config.toml
model = "class-conditioned image flow-matching model"
dataset = "crops of objects in photos (Visual Genome)"
train_examples = 61751
image_size = 48
horizontal_flip = true
conditioning = "class"
arch = "dit"
objective = "flow_matching"
cond_dim = 192
targets = ["object"]
num_classes = 300
cond_dropout = 0.2
logit_normal_time = false
norm = "layernorm"
activation = "relu"
head_dim = 48
fused_qkv = true
qk_norm = false
moe = "top_k"
num_experts = 32
moe_every = 1
expert_mlp_ratio = 0.5
experts_per_token = 2
shared_expert = false
patch_size = [6, 6]
layers = 6
width = 128
positions = "conv"
optimizer = "adamw"
lr = 0.0014
beta1 = 0.9
beta2 = 0.99
eps = 1e-08
grad_clip = 0.5
steps = 28500
batch_size = 128
epochs = 59.1
lr_schedule = "cosine"
final_lr_fraction = 0.1
warmup_steps = 850
weight_decay = 0.2
Rows from block 3 of a small class-conditioned image flow-matching model, named by matrix and row number. Rows with one number within an expert belong to one neuron, the router's apart. Each number is 500 + 40 x the weight over its row's rms, rounded and kept within 0 to 999. All counts start at 0. Numbers have three digits each.
Before each expert's rows are labels from the 100 images, of 14976 (inputs lightly noised), where the router gives the expert most weight on average: "patch colour" is the nearest of a few named colours to the mean colour under the peak. Only what is clearly more common there than usual is listed. The data: crops of objects in photos (Visual Genome). In brackets: how many of the 100.
# router: router (model.blocks.3.mlp.router.weight, 32x128), inputs 64-127
# up: expert up (model.blocks.3.mlp.up, 32x64x128), inputs 64-127
# down: expert down (model.blocks.3.mlp.down, 32x128x64, transposed), outputs 64-127

# expert 15
patch colour: brown (66)
router.15:504521485514515534514485533509519527502530569588577457527543429543534522559448537442481480527552584538500504514484515527537518466518555522553516491534527563540500527496533386526558495538522517
up.0:456465460469529496457472467462506518501470442476434606445488520460478472391501495558467466474514432434465452454498514496484467482508481446526460471428477433459393450494447575418495471487488520
down.0:485567528548470514501577557464542515472541417477523477515547505498512523477515494540456560419557501497496528468507606536500564521531596473509480474512516543523488464512544500562466509466467557
up.1:541524517543501463500541453528496499491491515532578470520521578420492500506569492503470495486476469492453482527507514536501481563506472461509515433474542479453509494473509507511453517548498529
down.1:487502483498511487508510445505525489536515480485489366484519410503510496513484470325477503506482511476488483511499500526514513507514493496491490502595490459504417500494507412492499488490500498
up.2:455503522498542500423539517542511512490483495479467508491510536439504527465631519440464463483439449520500523537382451487488492410433597541492449481496531484487481523535499526552550478498512482
down.2:533523541500487482439524541521514525541504503502501555480498505490513496525350480605527514511461531473463510460434489511521501386454452558509522485431475415536517461445503509538530507515482498
up.3:519514540535510481525508495455479508416498519461454494509519520456471473488539489549514537487465462538498549456525508546554433488437478484497455460450505483484450429486468506464425495507501519
down.3:459528544460463502555496511462492482409515496508486504516496509519544508492476475565501533498478547542488559526540503465448518475427517490531546483553484494526507573522534479501434502459492542
up.4:574472474503447522555502515458550486515493529452477464512552513473524533471448530496465511472529462478514467480539488504453479502439376520484522457498527479488470510536470556452507542488457495
down.4:456472455504538541533490521477457500520509515510475597529490456489462475508527525514520509506526528481509462506525498480535502420432620522527481486511492359489479486515500503489514441501509486
up.5:450506554478479488500552482505468520504522503510555508462515516415497447475575569577551464536480435532443516505515549539508433522502518491452477411370546459476454474487499460481483520492511498
down.5:515555505403497472559550523467514495426538485535494390464500373500451492507432488449494511532495521497475509534488515525525501502483518459478546506514502454504349517419524484506457464439512496
up.6:556505522494544494503529503503521510525474516483545485515508520442475521473576512692473609496454445485551478500508519491474441539510516505533498437459527491472475506447480447471500482498490454
down.6:480474491554485478466530555463524504539481488467545460486532495528520519537481477599466397497473550468507488515495476508538538572503484489485506543490508494509479524493525407457484518532537482
up.7:510504487556485490454495496476430481474479509489488509518530500435490517520485539581466550480509474496506559544521520502522482430464411493447515447493486479488476544539507497442441485492499539
down.7:527501466463500491454479493496565492458476494485511545532496546484486463462547502458518507487544488532508588469520537474469502454488583506448503491483504514512542436518465548453455511514492525
up.8:544502519493512489482503253481501557499476526469452461497467505524505508462466508497524527622466506492615507503491532520493539458483477519526510613495485492625495505570530414495518476471498489
down.8:498505491489494507503493698510497484512514477493495483516515477503493503491495486539532497739510508498426513507511475509480493510506518494497512491450486491704480505629502578519497486495490507
up.9:485538454521522518534501492475488476467475449461409527531482523524515506500473474420450486487534445446515420585529473525491463411557426504445522477446507491497456472549463553489484506530504533
down.9:504525475436463497532496499462510455454495452495506566504503537503485498489575494518545506509559522489505449446544501463488534374554558506499474512466505482540534520493528570484457496476475536
up.10:443516508473445519521477483520507476448500422513472592450477513444440483481510493565509505467570517445514540416487533485447406519526467474499515452465427409496375549498504540454460482509443513
down.10:490474494502486481530553511469505509567502509514505462504464453481528437513381528527477578561520574448522550454522451535475537447465516499514479493448487441460464472440567508449514491522483528
up.11:542496454512521526527456482501537446424451515488513556538477515467503500486404487537474518505529453550500480508438490535547469419536419521490480465477511496487464488502467511473435456469497471
down.11:502496453508464527531427510500406452412478497490513556507517613491485519503609489528548497511544512585492467523454485476445507443530507521520540508499522510508604503500518491493471548517477495
up.12:471482474467455474464461467493483493485489389454396595497444498523494467488439468411416427495521528478508505481478478496481491455492488518466486568448528443463408498506516306504526487473500482
down.12:468507540470483498517536498518479486512502504492477476476512476492524502517404491591493454475433575486512464494523506536507507508525557480486504502461508449488464493497511658511431491502501507
up.13:468471504491474490491480439481523479459481442523477547465401400573487465466458391396461485478490511503496452468491512490502491465455486501502488568489501512502449495436483478504499477506491502
down.13:499505530489486491507548505512500495527498497496492378466507434515528513519419503532483537481455568474489489495522491535522484519515553462490500515524501438455426508539518500513463504499514495
up.14:437470531428501461463487512438479560472436596569472548474539461454471449449474600435502623485555508484430533508502473542463537512430514469537494496514542462483513477531516424485545425526454502
down.14:536491537562486479465520655460520591473434599563519493501442530505509528533550560496566571496568496511565526492502504440516450502470476471535494492475479452495536513554482491474574576476528500
up.15:492470486489471475503491476480497490491463509479494499489471558441477484437503489482540516496499454485477474474503503476456423482485448517434474473522450491498432496411466507475468468424523481
down.15:506474484482541439562519460504540501494499492472517464488537473519544473557588494482603514485471533472483500518524464482530561476516567550480508525613518499463461472496498532553483539537525489
up.16:499504476471532495486477506478475481474501441426381461478498532466473456463556472505441460511511422447508510508513491475487527540534481502516469549519516474506452490573472505484477490497442475
down.16:530492497531535516476495472496510474550483467490543481467536393527522510511475500472438411481504540491473533488505490511538538430461527483463528518618523512463396504502512461508476542522532517
up.17:526524473444482491475546506461473483522458459486461527495445603488527504444527498536387629529465480487677500505519483490490458496490465499478531466557564516382473491430483499502517520442483487
down.17:456506467473510478512543393494516460507483443445504445490525452506506494515457465591505353509498521500377482451556464548522562516478545489488456544500507388558472549511533491505464440534495488
up.18:459452464469511486462457414474457489493487431476440575496464502529487453541457482445483496482454519472526428472445485497501490440543550527484494565453512557491414512472512537476513485470492510
down.18:479500558485478491493549541499460495504487524485496499464526523515532518527447498501581584482440609498471471506529497529512513487502580455487524503518484405503522502572530421504428519493520527
up.19:533503518519560547504509489510475499487477480444477629474535599465511488468517507438483473460450474508517524535514502471484515541522458526497524513497454455486404502526504436520478545475509502
down.19:517481489542524476509488494475513495490484481453546374472535435551539528515494466589366387473500538477550523494497483513540515503510521475484506550491533484444418505501517519499449517521545508
up.20:552427592517450546452406512599514533537461494504495538513502497522453491468439442506488502489431457499500508513408447449458543526479500520476552533480498525479480544536457517491468480458491482
down.20:483464571503543553485405484575476534543473516503484575498501559506554505517567473628461543528450531495490495456422459520530484448448491519500457479486506505538547467433498452513503512530499501
up.21:477520467495432478445461519488521485475481379469482560456427427545531469467440376549454495504472542474497476463490493462469509487452466503490516547535430533457440439405474535447512489469485495
down.21:490544516446486494512513551485491475490498428501489514486452408482545449546427443528488523492445603448577500504558498527538454484490589479480509537506560455452400504431507542487422466529506470
up.22:501483491498487495542515523483477514510504484461399394469458630474507488505538480490500600569502462490489489472541493510511500487479484487492540533510549557497474498455505485492479486498489480
down.22:493519496468474515515492506505498496470523506497491658510485644474546478490479511511383645500497469501563529467508539489499512460503467498508528486476489438548612486533478586503478494482484511

# expert 20
patch colour: white (64); pink (34)
router.20:470508508496477484477521490485478481488468469488514430465464321496502483464511467418432413506485466439495503531465515482457489527513529496446518500537462442524525486589484543488501490467479494
up.0:485503449498474544533507489491544487521514550516532542523544466532559516501507531538426520489541495515491527466453516534511528498426388581548505519525536499511504489526517506446501494499530471
down.0:524504444494530536535488511486455490521521540508461516501508496500459498497442514494543488504552498497503545531457510469504489462390624547510494482459482476496493503453496558446501504514488478
up.1:516502529512458511528524511529513519488530587551517520546570449488544535499482512421447422483448496503533509477483513513523556490480502550553485448518522507509521541506553486485529505514512497
down.1:487525511509493530517540519505505516535518515505477487526475607484488469499540499502631412507527517499484494462505519497512454386477561523545466445472475483560582482366479506521520481499496521
up.2:531533508535470523516538571506589519533516545530506566505501435493552481499521503453542549483525521530528518546502496468504537458444401533547495554465527465514454490498506501447535497481497508
down.2:499455501506495537523474508513533474519469467508531490512558405547542472509495506543515515514485462475506474565519515435557529483543438437505515459507493505482458484469544537568502462549566511
up.3:542469495502562568435438480557618505523467481491422508474550495495533523524562499473523506500468456459492494569554489479467500521375458491525420483501481584520475516494450499525513507536460579
down.3:467465507500450555432452525544417508523473488501573563474488565511493492478491486493528529512447543451518411450551491522540513497376497481486567505532524558521539486482548397490497494496526544
up.4:539511530513502505510536495512550553499555492507485527546504550566611518495441461473515529488448478558503498475468479509550546505440450596569471554431514496518473497441543486482523500523497460
down.4:499525527507516496486524482494463523503527505502498507531483618502413493508554505463631451489467527526492489520479465503478480496461546552518506487388486502502571500495473605509522495491497473
up.5:474485483548524485571448488553493471539466507503499516452491495496372459546566517488499537487574604469503454508602528506486508369525535427531526525484503516510498512466484520536497475491496567
down.5:515473474472473504563452504549502471536470502502498529447495481521645522460442517537562533503559429464500471470577518489513510399550454426503485490555512558526477497497515442508476524501506543
up.6:516527539453457478498578540482488526517475483507497548541472437525592539449395490440474486492462492542527468458453498486563573587530480583531508482538489494491504505524523554541520526482492530
down.6:500522535539532470499581464469502503506460472501508471529520495500431457550615473483571508505483506533500429526451519503455472482498550552509496524477493521474497493493504542544510464526504555
up.7:492478515479498430495501510542548479534425467473472465511440546391539487463466499558524537496477543503500457455533438480542505501473488487513423482489482511475462487517515540552575551497462583
down.7:515489520517514425507498491555481480530433472501517541496574501564473499540565506513524512504477462505513439529514441500462485527511495500508556505523507592523494503413492480546576451499528588
up.8:455512508520487459528435558470534493529497568485506555495500492482439500431478534481540495519527520443480509539537512509443465449536543486521518541464575470501489508493462539490527529490532445
down.8:544516519466509481483408548475493489506497540494481506504495525504558521569514536477458543472535483442411550463526504482574573445537472467491499466499448504468483494472541542518540447507454443
up.9:490465506481479487472480450492513505462491477452485380514464426490478475494546484421383429472499510543506416460503489502512503534526535490491506515629497467496536497434498480509473481483491508
down.9:504498490509513482506498505490501479488496487489503482492513391502509508511483498574281379532503501501531469516492501506500514511503478494490512519627508573535448513614510522499484502512495494
up.10:465559466522494450548539560520505511513485547478500574478547464557514430529481486459568503477532490516536495560477496385583553491473476591539520469487492456520489497525545516394525440576551531
down.10:524553474486490436512515480516503517499493541481500479484423497455513583455509490499536507495537500527442515420479489621416465472495532561521506557478517514515481501495456527402528548401428566
up.11:467558479448481520489498516531484517525418449565565516519504460600517442539501616489555501566481484560528494497504502413503475484466465482388503518528479497399449425551473519452505523453513512
down.11:532549490543495529457487467546504519510443468593400504548483486405478540449497620509523477525464504546478504492515520570511521476491529461356505479494514477418522568504527505457503467526493522
up.12:478501497618555478596430554524514459370515493473511553551456507581493534566505448492499418498481561510480506496455500524536434516492478462420471418470492498521484478488519494516490491501499471
down.12:525528507388457467572444542528490463370512494484445492529557457403515492461494440570535558476488458517460520488456474483470564524516512448418558523549539491482439523487471460503519513515520482
up.13:551456562439375516462453504546501552497510555482495497539560536429474526488527477507494536495413458491500504490419448482485528521432593555499468461488526490502494509472507501461524544534444509
down.13:486469551547614513475470544550519544503505528479506603516481470526532486512473485657487546505434542501516502495428460516506476526455424540501528490498490535568458497407496451461522480475529507
up.14:445568430492487473575516515422487500458550496540458478463489524534539480488561473522549524512538503541502467481598492485523544490568476494498408531491513493510457485460488503471543499543500496
down.14:561556450498518480568513482442515503471543500521506508471494380504465510511457478481508479496528501529492493501596492521498477531571528494478580498593484476529421518560508503483538497468491502
up.15:537489525494501533495533505536435508558553511500490509439528468495495497493538490440432492499462498465497567557514484483439502480432526479528518496511515432496475447463477376509586520534512453
down.15:467486536499499543508531492542589490548545497516500507435476487491502514510505484501498504505452510432493614439496487515572498476434490495517462522464508510485517551518532533504595492488477458
up.16:510368462410526489475487536416513576430526475554566540594516489546482524513500496496506479517475483522471491520501474591464521469540508463438431515477489489497473400500508501473509504562503471
down.16:500365466603491506470496548418511576443525495542405475585481502480511479492495514527451568489483519531487524492507469408540484473523498472412568492494528531488528597473482484463509497443512480
up.17:510492531446489518421542477484431488521537541470511525583504451546494543509549454418475476490523519464494482496482537488549554479518451502563576538472522523489505508456515438503513549474513597
down.17:518491527552513500402538524471558486523520532490465476591507507481497454487455470476559489507557476467498507510465540518446446454498599494532413486471474474478490496505493538517515448519491619
up.18:527512523507509517526516598529458517549494530473487604500512484479554490515470544450472432516416496465544591505484503473479502492471534545532518462460508415500422521468526511500549506494497454
down.18:494500480471486488475474514479452518465498521499474502519531422494541463467462485557368442475594499553536404499516496482438507499518525445463498514522480588472459518470520445516476497481447562
up.19:507497489537571462474542497476577465459475487507508525540485501499523511442464480499486526495485502549496454376506485508585540436532528489549446495491525563501477542485520507578534460491523489
down.19:500512493461451470485540500485439469478482490495464546524522454507486492546528499476470548502478514524497483594503492490438503510546467502530540505439488697532454479424491436561534534509478486
up.20:502510464424502489536526556487456463557524509477486548563512467469530514500508506455543388454480523402542520482469540490442531445511480543573565478443533466535522550519480494506489536480519474
down.20:503489464600483493531511475488506476526509534500517446547490518538486485507513509497532517513474486398479535532484540492598467446514511526575465518529454512542509442482546479511476483528487486
up.21:552471465543527591488482483497455456453560533518472542491595494547460534528510543459511538496513446487488465558432555550492510441563526518513538467469504461514487514378472549442447471530555495
down.21:477461465460494585472475527499532427446527510519529585464431525468541476486459525614506532506515572465481497423456555460539474492544499508475458550472523516546492491443539483434442547494471499
up.22:462506498507516494468480532495511504481532471470516555469488531495470474503477505434405571493466561508744523508528501474500490527528496480481432513503466499462457509545477495496479495483488537
down.22:498484493523502511472469390485501507487497479466497472494502635517525514505498507537337620529478472499718519506485494496498529502521489481511541511499536510505597511508485520500478495513517500

# expert 14
patch colour: grey (65)
router.14:463514514537502522549504517531475518525520486551521478514514551568500529522557514537514459535484520477518442524508513496513539492525525504518532556528517725519510509516500645507530512507528526
up.2:520496468469490512546463507463526454490483493453463545497466535487543477496413530465478480490542509446493602490545497488454514482508336471456526514508491476501499453578484494523487523468474504
down.2:505485457555492500497477543471475466466468487473545559494544520538476524514567497449567473528536491470534517509532490492526553422505641467477504531549525357532549554449523535517492522533522498
up.3:501462509502481537519476634515484482515509473448463594491489475472492488506541483495455427481464447467498427497471471491478467518535536498468495428472473530455438474482475588486470491482460464
down.3:529496483554487479410522418463512532492442528525510457501505464529524494559565528514474401509556524509584527469511500485489495468460515483532495487531498462484461498411482312480527538492512502
up.4:532470497490465551461408493526568522478489533500479491508529407501519536590460510535478501503508486504498487493423516522522488466602542516469516483480509464500513545438478495431491503490493516
down.4:460482509487534552475455486538402539502505533510525539514459472476476463388513505609501446504505529495517508476446525496484510530579462526461463469472478563531466447480523580440492485504495515
up.5:552463540468522463482482581492551485533552515476402537478530463470561494528419536495526576533473489565469490465495509482533516508412429502521479540486493530509458511529512473514432526525520485
down.5:551506468542547488520491444483509524476462470463522515487543573499517522553480428577560611545524488465544495527487486492546487495532481497508475509380532410536591525405514620476541552553529482
up.6:542531512585472499535514525528464538509528575432486520504581416395500544508521609513517520476509494526505581517492530508488508481511474525488496500579533444469578550546515462524490522454571515
down.6:523496474533531482517491497493545487499497491482553485485521604526518524507466483519545444546518526487509557473487481529524512512519497497450481545540507275490609528542533477470506522503536475
up.7:434517500424499522472507531452551528380458517488523517495540495539458485415494578507479441487461510471490506519532533498447618512446490451482494440505479504564487463504521501490516392467463473
down.7:567524523572496555488527551476445521429461510482445461517484485471536534584487575550522508497497540465542511492533500527553372515476523454457493503454484545413426541527483462485510589540496469
up.8:482490463482510469505449479490566477451457500489459477486503572476475490499461503546548501497532499608492507476497490516525480518473449493464452451461485507488465539529516437486436447475507474
down.8:529488453515499463510465505476413488449460489494515560487521480521531517525532492560478535510536513610512453526523487499482498555479522482478558521544523467508487487482503415506448545524500473
up.9:493510551517485471524579486491442494552541463490489480437531582492462524495595488493528484494455449468498482520556529437463514551491466441486528481481484515476441480547483579534455540515490521
down.9:521503548488538467542554488492583480555548466505502492431484415514549486509417496518442468496444530470528494477550532563524474507510546440504448489506519499500433521485530586533467454483497528
up.10:495508507482497514519511471464477521523540540508521436492552493544494505504502539442519456518514586496513434511513537527505532480505561540552524550504483658507505474545497568531562544517511532
down.10:531486482536529510490489450478505503520528502497520471487488510492483500478552498485488517519522430519505416489481512489495483452464456522527484496486499618558501519429499526514551486492504511
up.11:481507532497461444506499505489510495495529481479507486482486403484488534462423492598474519497488541544511457397478516459531514462579529435484529469456473513476490492498479488521511495496482518
down.11:520509571493538455548542469510535513527539488516483518481511508496539463531525504513499560495489460519488441566489513546476481535617462441506429494412503630518514497421505488556491484480502543
up.12:445438547429497489592501449486460529488507584542474506506592497477508465528521592489436364480466551473542506488507530511529561523506504476567524501480518556506449520479480467513544489540444484
down.12:559436560550508486574491442478546546476492590564536451499404470536488537472491589523466519518486425478479521505506524482483453548490470468550481496537488518517517473513520553492558524453538508
up.13:494503437511556471468499565453499439430531434535542551525504466558467540461472560462514512318475542457478514522500481433558470492491510455519500430501499502339464507481426486473492506604507520
down.13:481523450480436473459494589478470450408531461518485446523465486467521436547526561486451434613436445466513539466501497555463519474488503458497480532496472500697492482459551532481508484427476528
up.14:524544460532534492556516485481547447538538492465549536492495505548498517503532414466564380478477517475585435464458489503426456536489546544511492431454488442495491481475477528547497552451528444
down.14:483519476497493475559507424472491451530533498484501441505534425446496522512456400539438453513455491437532466534444464510580522523508481523516503546529516493502404542491535485548500469547516458
up.15:504469475520525467569455574478515456408543486570480520534550496481502522483526582527477448511374611449433482497507547486555457523494492484545497473514490520604451518507430486516520504569505520
down.15:488485486494460460551478599486496495432542531570504525542424446533485461500494593554554614381410398473426505496495531502432537492488490496535487513500472539426485449515552540505538499428486524
up.16:558511462532508544439528514484428552530506522489488525480518504500459516568527520488509505518473489418491486525564537487419469500424548498461507510495508421476475506469558466446517533510487503
down.16:459497453466496551441502496492576550523519530485517559480499474475522486452477506485471469500447521399489578481570531519580529506426493486448489468456499587505472474477455555423498490501530488
up.17:533499520520522507488545492482556487529489488514487515478518380494536511509510508420446489502454461447527526484571507505466468545421449493521461485412492553492495482566509492545534518479475498
down.17:512488493530549421507516517474524490504507502481486586502503543499499518512497462491469504505502477557474490544499491523490513557513468489511486505492502327499581523516496517505498470493506482
up.18:487466498481412480419536520523503483562484485493503509534499490442540494462565571502494491494483516445504552507463491484467541537459532543432489379470501450520480574513574487471528556500474522
down.18:541450477530620440435513498508495455552487511507493555512530475475468503553463548529476462498506472479507530494431502522552460517503474529408497578453523425535490431468421533456526432515525531
up.19:497510546516538507500549522507480502542516530493480473462525635505466483471609510510506502484456430448499484529562537480486475539475465473479503489480495368520360494515499603495459509516490535
down.19:515495455545515515458456540503425521503475510487495442513514619481474491515600511492531514520549452542485453551438475479499495474518455537515519508514522569490585492457458326496532518516519450
up.20:504486491513493511505505482500502470510490483471467468481512470460459468469560504463454457487489440499490394521469470497469472443550494491494497456586487497491483506584487358498448480475497492
down.20:500500501500499506519524459509493490528507515516461522490484515492507506499462512565377373484501506489509458472494491503514480498502503513515489495642486573515526503597488694519501488493484496
up.21:504476462477437527555495395507478509518478537487465589509551448505517508509528500549409483511543496516504555472461526531491493499479507526528525493407535460512392527465529490502527526524490492
down.21:504501516513486494450495517497482505497504491480495523493550516535518522516544486387318499535462487492446456510523471538476535501524505490464523508440528516472521530456503493476499530520518509
up.22:529506478456494518450508499504499504532507488484489454456465465484528473463495461509367669505476485497504469506530477463509484502496471506489524509561503556494485497416487464489536504471448484
down.22:534501487505480480529491471460515481439476490496501549518502478499525491510534502447343605513508508480569530509440498479549513475504460470499538518581497422564480523478484466515475523492483483
up.23:423492528593526507586486542491448451498540477525470534518486492442485556530554519481530416476448520403529483484503529497511497533445536484475494397492512446527478449479501478527522579496455465
down.23:597503524420464517570477440500567457483524431511525510523564489521522448489484501502458547487479478401448543495505514502493496502445483479480519582523499520519485569532500535511513428512552479
up.24:556494558504490540502512465548440546547534486532515518461501420491506485490514476398397502485429485453490527529493480482454498493480556495513508504473498443524489465437495509499555509512489468
down.24:464502547489505548503505489540591539548553509514483576480484593496475491478523523443562483494465495460507606466495503513522490465481482489511468482412485510493577521504496591498562478474485478

# expert 31
patch colour: white (64)
router.31:568511534504516507498522554533553528544514497484451517537587443507542539545509568566572507512490505527506514472531472513505577526438500528554491454532550418525544517506537413530493479505476461
up.0:499513474393489452527493479477458521450508513561522544529443461487438486492502501585411537449504429458574495548536447472545508510513546481604506517489553501457389485516486510517498541465461493
down.0:496580455459490478508597480430499448454451509442498539463484459511514483502462460514420524444524539518551507498565508470516521551481459530494445515553525543454473446460497585465453519502500524
up.1:432475497542460466510466474471484501470502495547456616527452495415473432452477520525452483514513489516540485439500467536522415447485474486522453484469490475490338516521450511473502550521524479
down.1:538520444514479460413511528510499496579455475498525561499538519552507496557501540482476510581507481460574550548504449537485495479566487488526437513473528533535482482443515507566509548517484517
up.2:451528479518476489475422484512509434443446486493460571504475512490507524560455525519431480461430506439485524474484467492498506529525491480574529515408499496471378517560506529522507488480498525
down.2:524509522496531435505473487465520475521478480513561589507465534561538480474466469464456473492473501570600503530600461463464517537427459549532503461522507527510481529450512496450557446555466491
up.3:505471526503478467565491461478505465465506483503439571486451515508458533563497497545491504516414493459529386459482481465473517492477483517509473506450480544491348471503563528513498459532436489
down.3:519496489526525512451485431493516458457519454563481458567526504513494573528500525543523559621532502483488451486486506567477454466547499442546494441467499522555464526505460453510558472529501435
up.4:493475454577492487524461452505461501464498467529483568445467470463514467462473467573447494457566499480495505468469484478451462485489476485493538527449552494483348432555423464554497477525457450
down.4:433525502511413453459533515504510490470498478505503462470509478464505443496532504508500554585475523531447524440559503495456495463430455497458478480462521498569529403549505504446505441513441483
up.5:467427441545486476459458445460515430506461517477465569508460540492526542507481488551494494474449486478470498532507494572476478473482499529461506506485568518519404482486504508488478477447511524
down.5:487495476557501496486444571497532574589454532498452420464443591505487522531434540573521508471519434509417443493467447508506516439495527472471480503514480551405550450499487561501548488542478498
up.6:447490497478505465481394468490457475502497421469438534466459463514460479522468517537408538477546441469522477488474467480469489457515468490524465478434493510508370448524497553495426468458501525
down.6:517496548523432562491493455501468429420559528473485523567510423454482462502441518510493465491466540507520509449527510527534573483537491538436454493538478473537508500555435533547506539515518479
up.7:489508490538511504471531376499503485433490487516533446501464519541494469493461482518548482662437537525697548521464528495511507465542466489495490496486476471548470506512496546514484517504480480
down.7:506500516499513485511489620506503502496508504508514538496501576507506498503501498470559547629528501501352495505519495494499489512493504489491492499394500528675558503661495626494505514485501512
up.8:470450470454464448524459466502510513516516410525430571465448492474488488489532495562454503448484490493497452472468477530474466534497480511532517472463519549492349476460457523500475546456501464
down.8:514452519533469526528513438502480519503580453478480511494496431471469549520492493528548544541436459502492493528476520490456480474519428495548496516485483503478522525474480507530559426489476477
up.9:547508493446550525508475474494493472484506526484445419540555447469436501544510503489454450434526457510490521498501453459516508505506494556479479485524548548500486507634491556520497452524525520
down.9:531482483544541496503488511499498480483503490458538579491531374509501524542465444356481476474508543509534478522506488509492520542458498496504526501578508520437383515559529479469526522519523464
up.10:529462475501477499500512520501506531485514489604531415515541408572474544520505466524598514488523550518565452525486493501534571468553537462599526451465522460504500521368497467513515490585478494
down.10:468519527462463541516505502529476528526524542550452545528457609453489456462508542454592564473513499518519493502509517475479454525505488528540491454365451475492603465516471602542505487466464532
up.11:512503500526546447503546480456448493519515496501497474467523507453502485459515463455463482453482516474502569487584482504492454569356466499496454476428457468525479468509497463528547497533505486
down.11:492518503493470486486568516480541496522499493514485588483496527502519503544498491524597561509470489479502577493604514500525519561375537508510530499459509445489523527476481500524535488483492492
up.12:513485527486497538531495510520492493486518541605579430488511511540506513526525491508529510541516526518384501479529530504529498537536477490520494452472513567454492542482482526519489500540522528
down.12:495503501496494499508517470500490495497495495489490570501493623500494498510512503393398397506487500490587506477497503504498503466509494503504500502497503440487602501565491561507497493496504494
up.13:484433508538484470575494463459438481442473466483499555535464524508457500515489500566441477503493478491502516456502473496479414493510467472498519501374519459492355478516462527473482481512484486
down.13:511500495449454551480557541428510495511507479530460493510456583428469521530495486474428474496458540556576486467483492499490478423429520535490565451457464515433528490587522445445573471542515497
up.14:465488522451554481481445508465557466493391451458534519549541561471479503419482516434430494456517476458511536487534427461496506523551543514574493503468485510449436561523543530542458452503460486
down.14:467503530473493498511471503575499503482558501512522516470511509466510500497559478479529513436451458502535540447485537506487515539504464484484529485496542438499503484495551524500462540489450458
up.15:499474481465484433514511494513495518522494474453434603537573497456525470508492523502469441480529512463572522513479522458516516527493491504455500527550525515433417482603482470414555463473472467
down.15:541490482532539507508474527473570503503485473455550396480523416558513527509487460531439393521519522448561542501450475505537505444539491499495471534478534452343418503551483534485530505520561489
up.16:464473501450475503459522511525460424493529509515522589524562536467477522493552436533453490485539459509532540474430511509497465482477526472479557489451520476526401456542546533562528477453468468
down.16:442447505440520472556517409503466537503562515525500430469518534515556482486409522614473540513469519483581530531538541557449565559488522495491529501489512510457513461566510593549510510459503470
up.17:514499498505498501517478437459506484501476453472453567506476501497517507492490484489439459548510515459497385446489513464503519556586498494457522465452415472543447546440444528541527435502536534
down.17:493512534539506522521507521499462511544518489517507387505494492496466530509517524594443458469471495499434466475525493493522534598508474527512503484433486512311433511407480475497511466485527494
up.18:537504506575479526511502527520537520514461552480474475480508499435499520494494525426537387410504493538435477507508502521491581436485532512500525472499533475494482530515431484480481508472474494
down.18:524526496490470517491548523496482528497537537517450639509475536487474473493472553499557690482518488524486491503510515469470482542489486527537501459371462521441514507511463554484517482449464491
up.19:506495533514462504489554483528471474484533495551516510463445345614506483448468388522396513499480485479510475492524518484480506484467476458505489584469464417508506459390472399487488498506487505
down.19:485494547495503516507478528529490511509506514479504611493478618500479515491521498559660572499459513502488492498522533503524485471437535489494514510526503440602629495437494442484500494490506488
up.20:452499474533555473493494486506491468462460471553555601505478558542489459475421573497425486458489523435417507480447569515451488463542538450511488470471491538482421467510444543463502486493486529
down.20:482517534570447565445526622554594515556455537492523502524492467496503529492534490448475591504520542528544552500516499539523526499460553525539530463468516458548436480470484549491524503498519479
up.21:473467466501465469477497490490558465579456502541523602532462495460455449433505473523473497481508559508490515509477477521492499473483433461476530475469606527480347549540448531485483475495480524
down.21:491444489562509549472474555477530550593521528477527456440499495486473495569465449441494539536490501476505506476512458522523496471570570489474482457511503507492483450523592565498517518499484480
up.22:523476517456541499535481485514524455435502399551483496526514506396491553499461592610449428478480498481523468489420439484455459453451483484509516493460491497441447455499503493515503482528483474
down.22:517544455527522472463535542526395517577506565546501431502482462470498552523583467557461513513525512502496472500533557440501507453562596509459656521487494523517485521544480549509546513494511528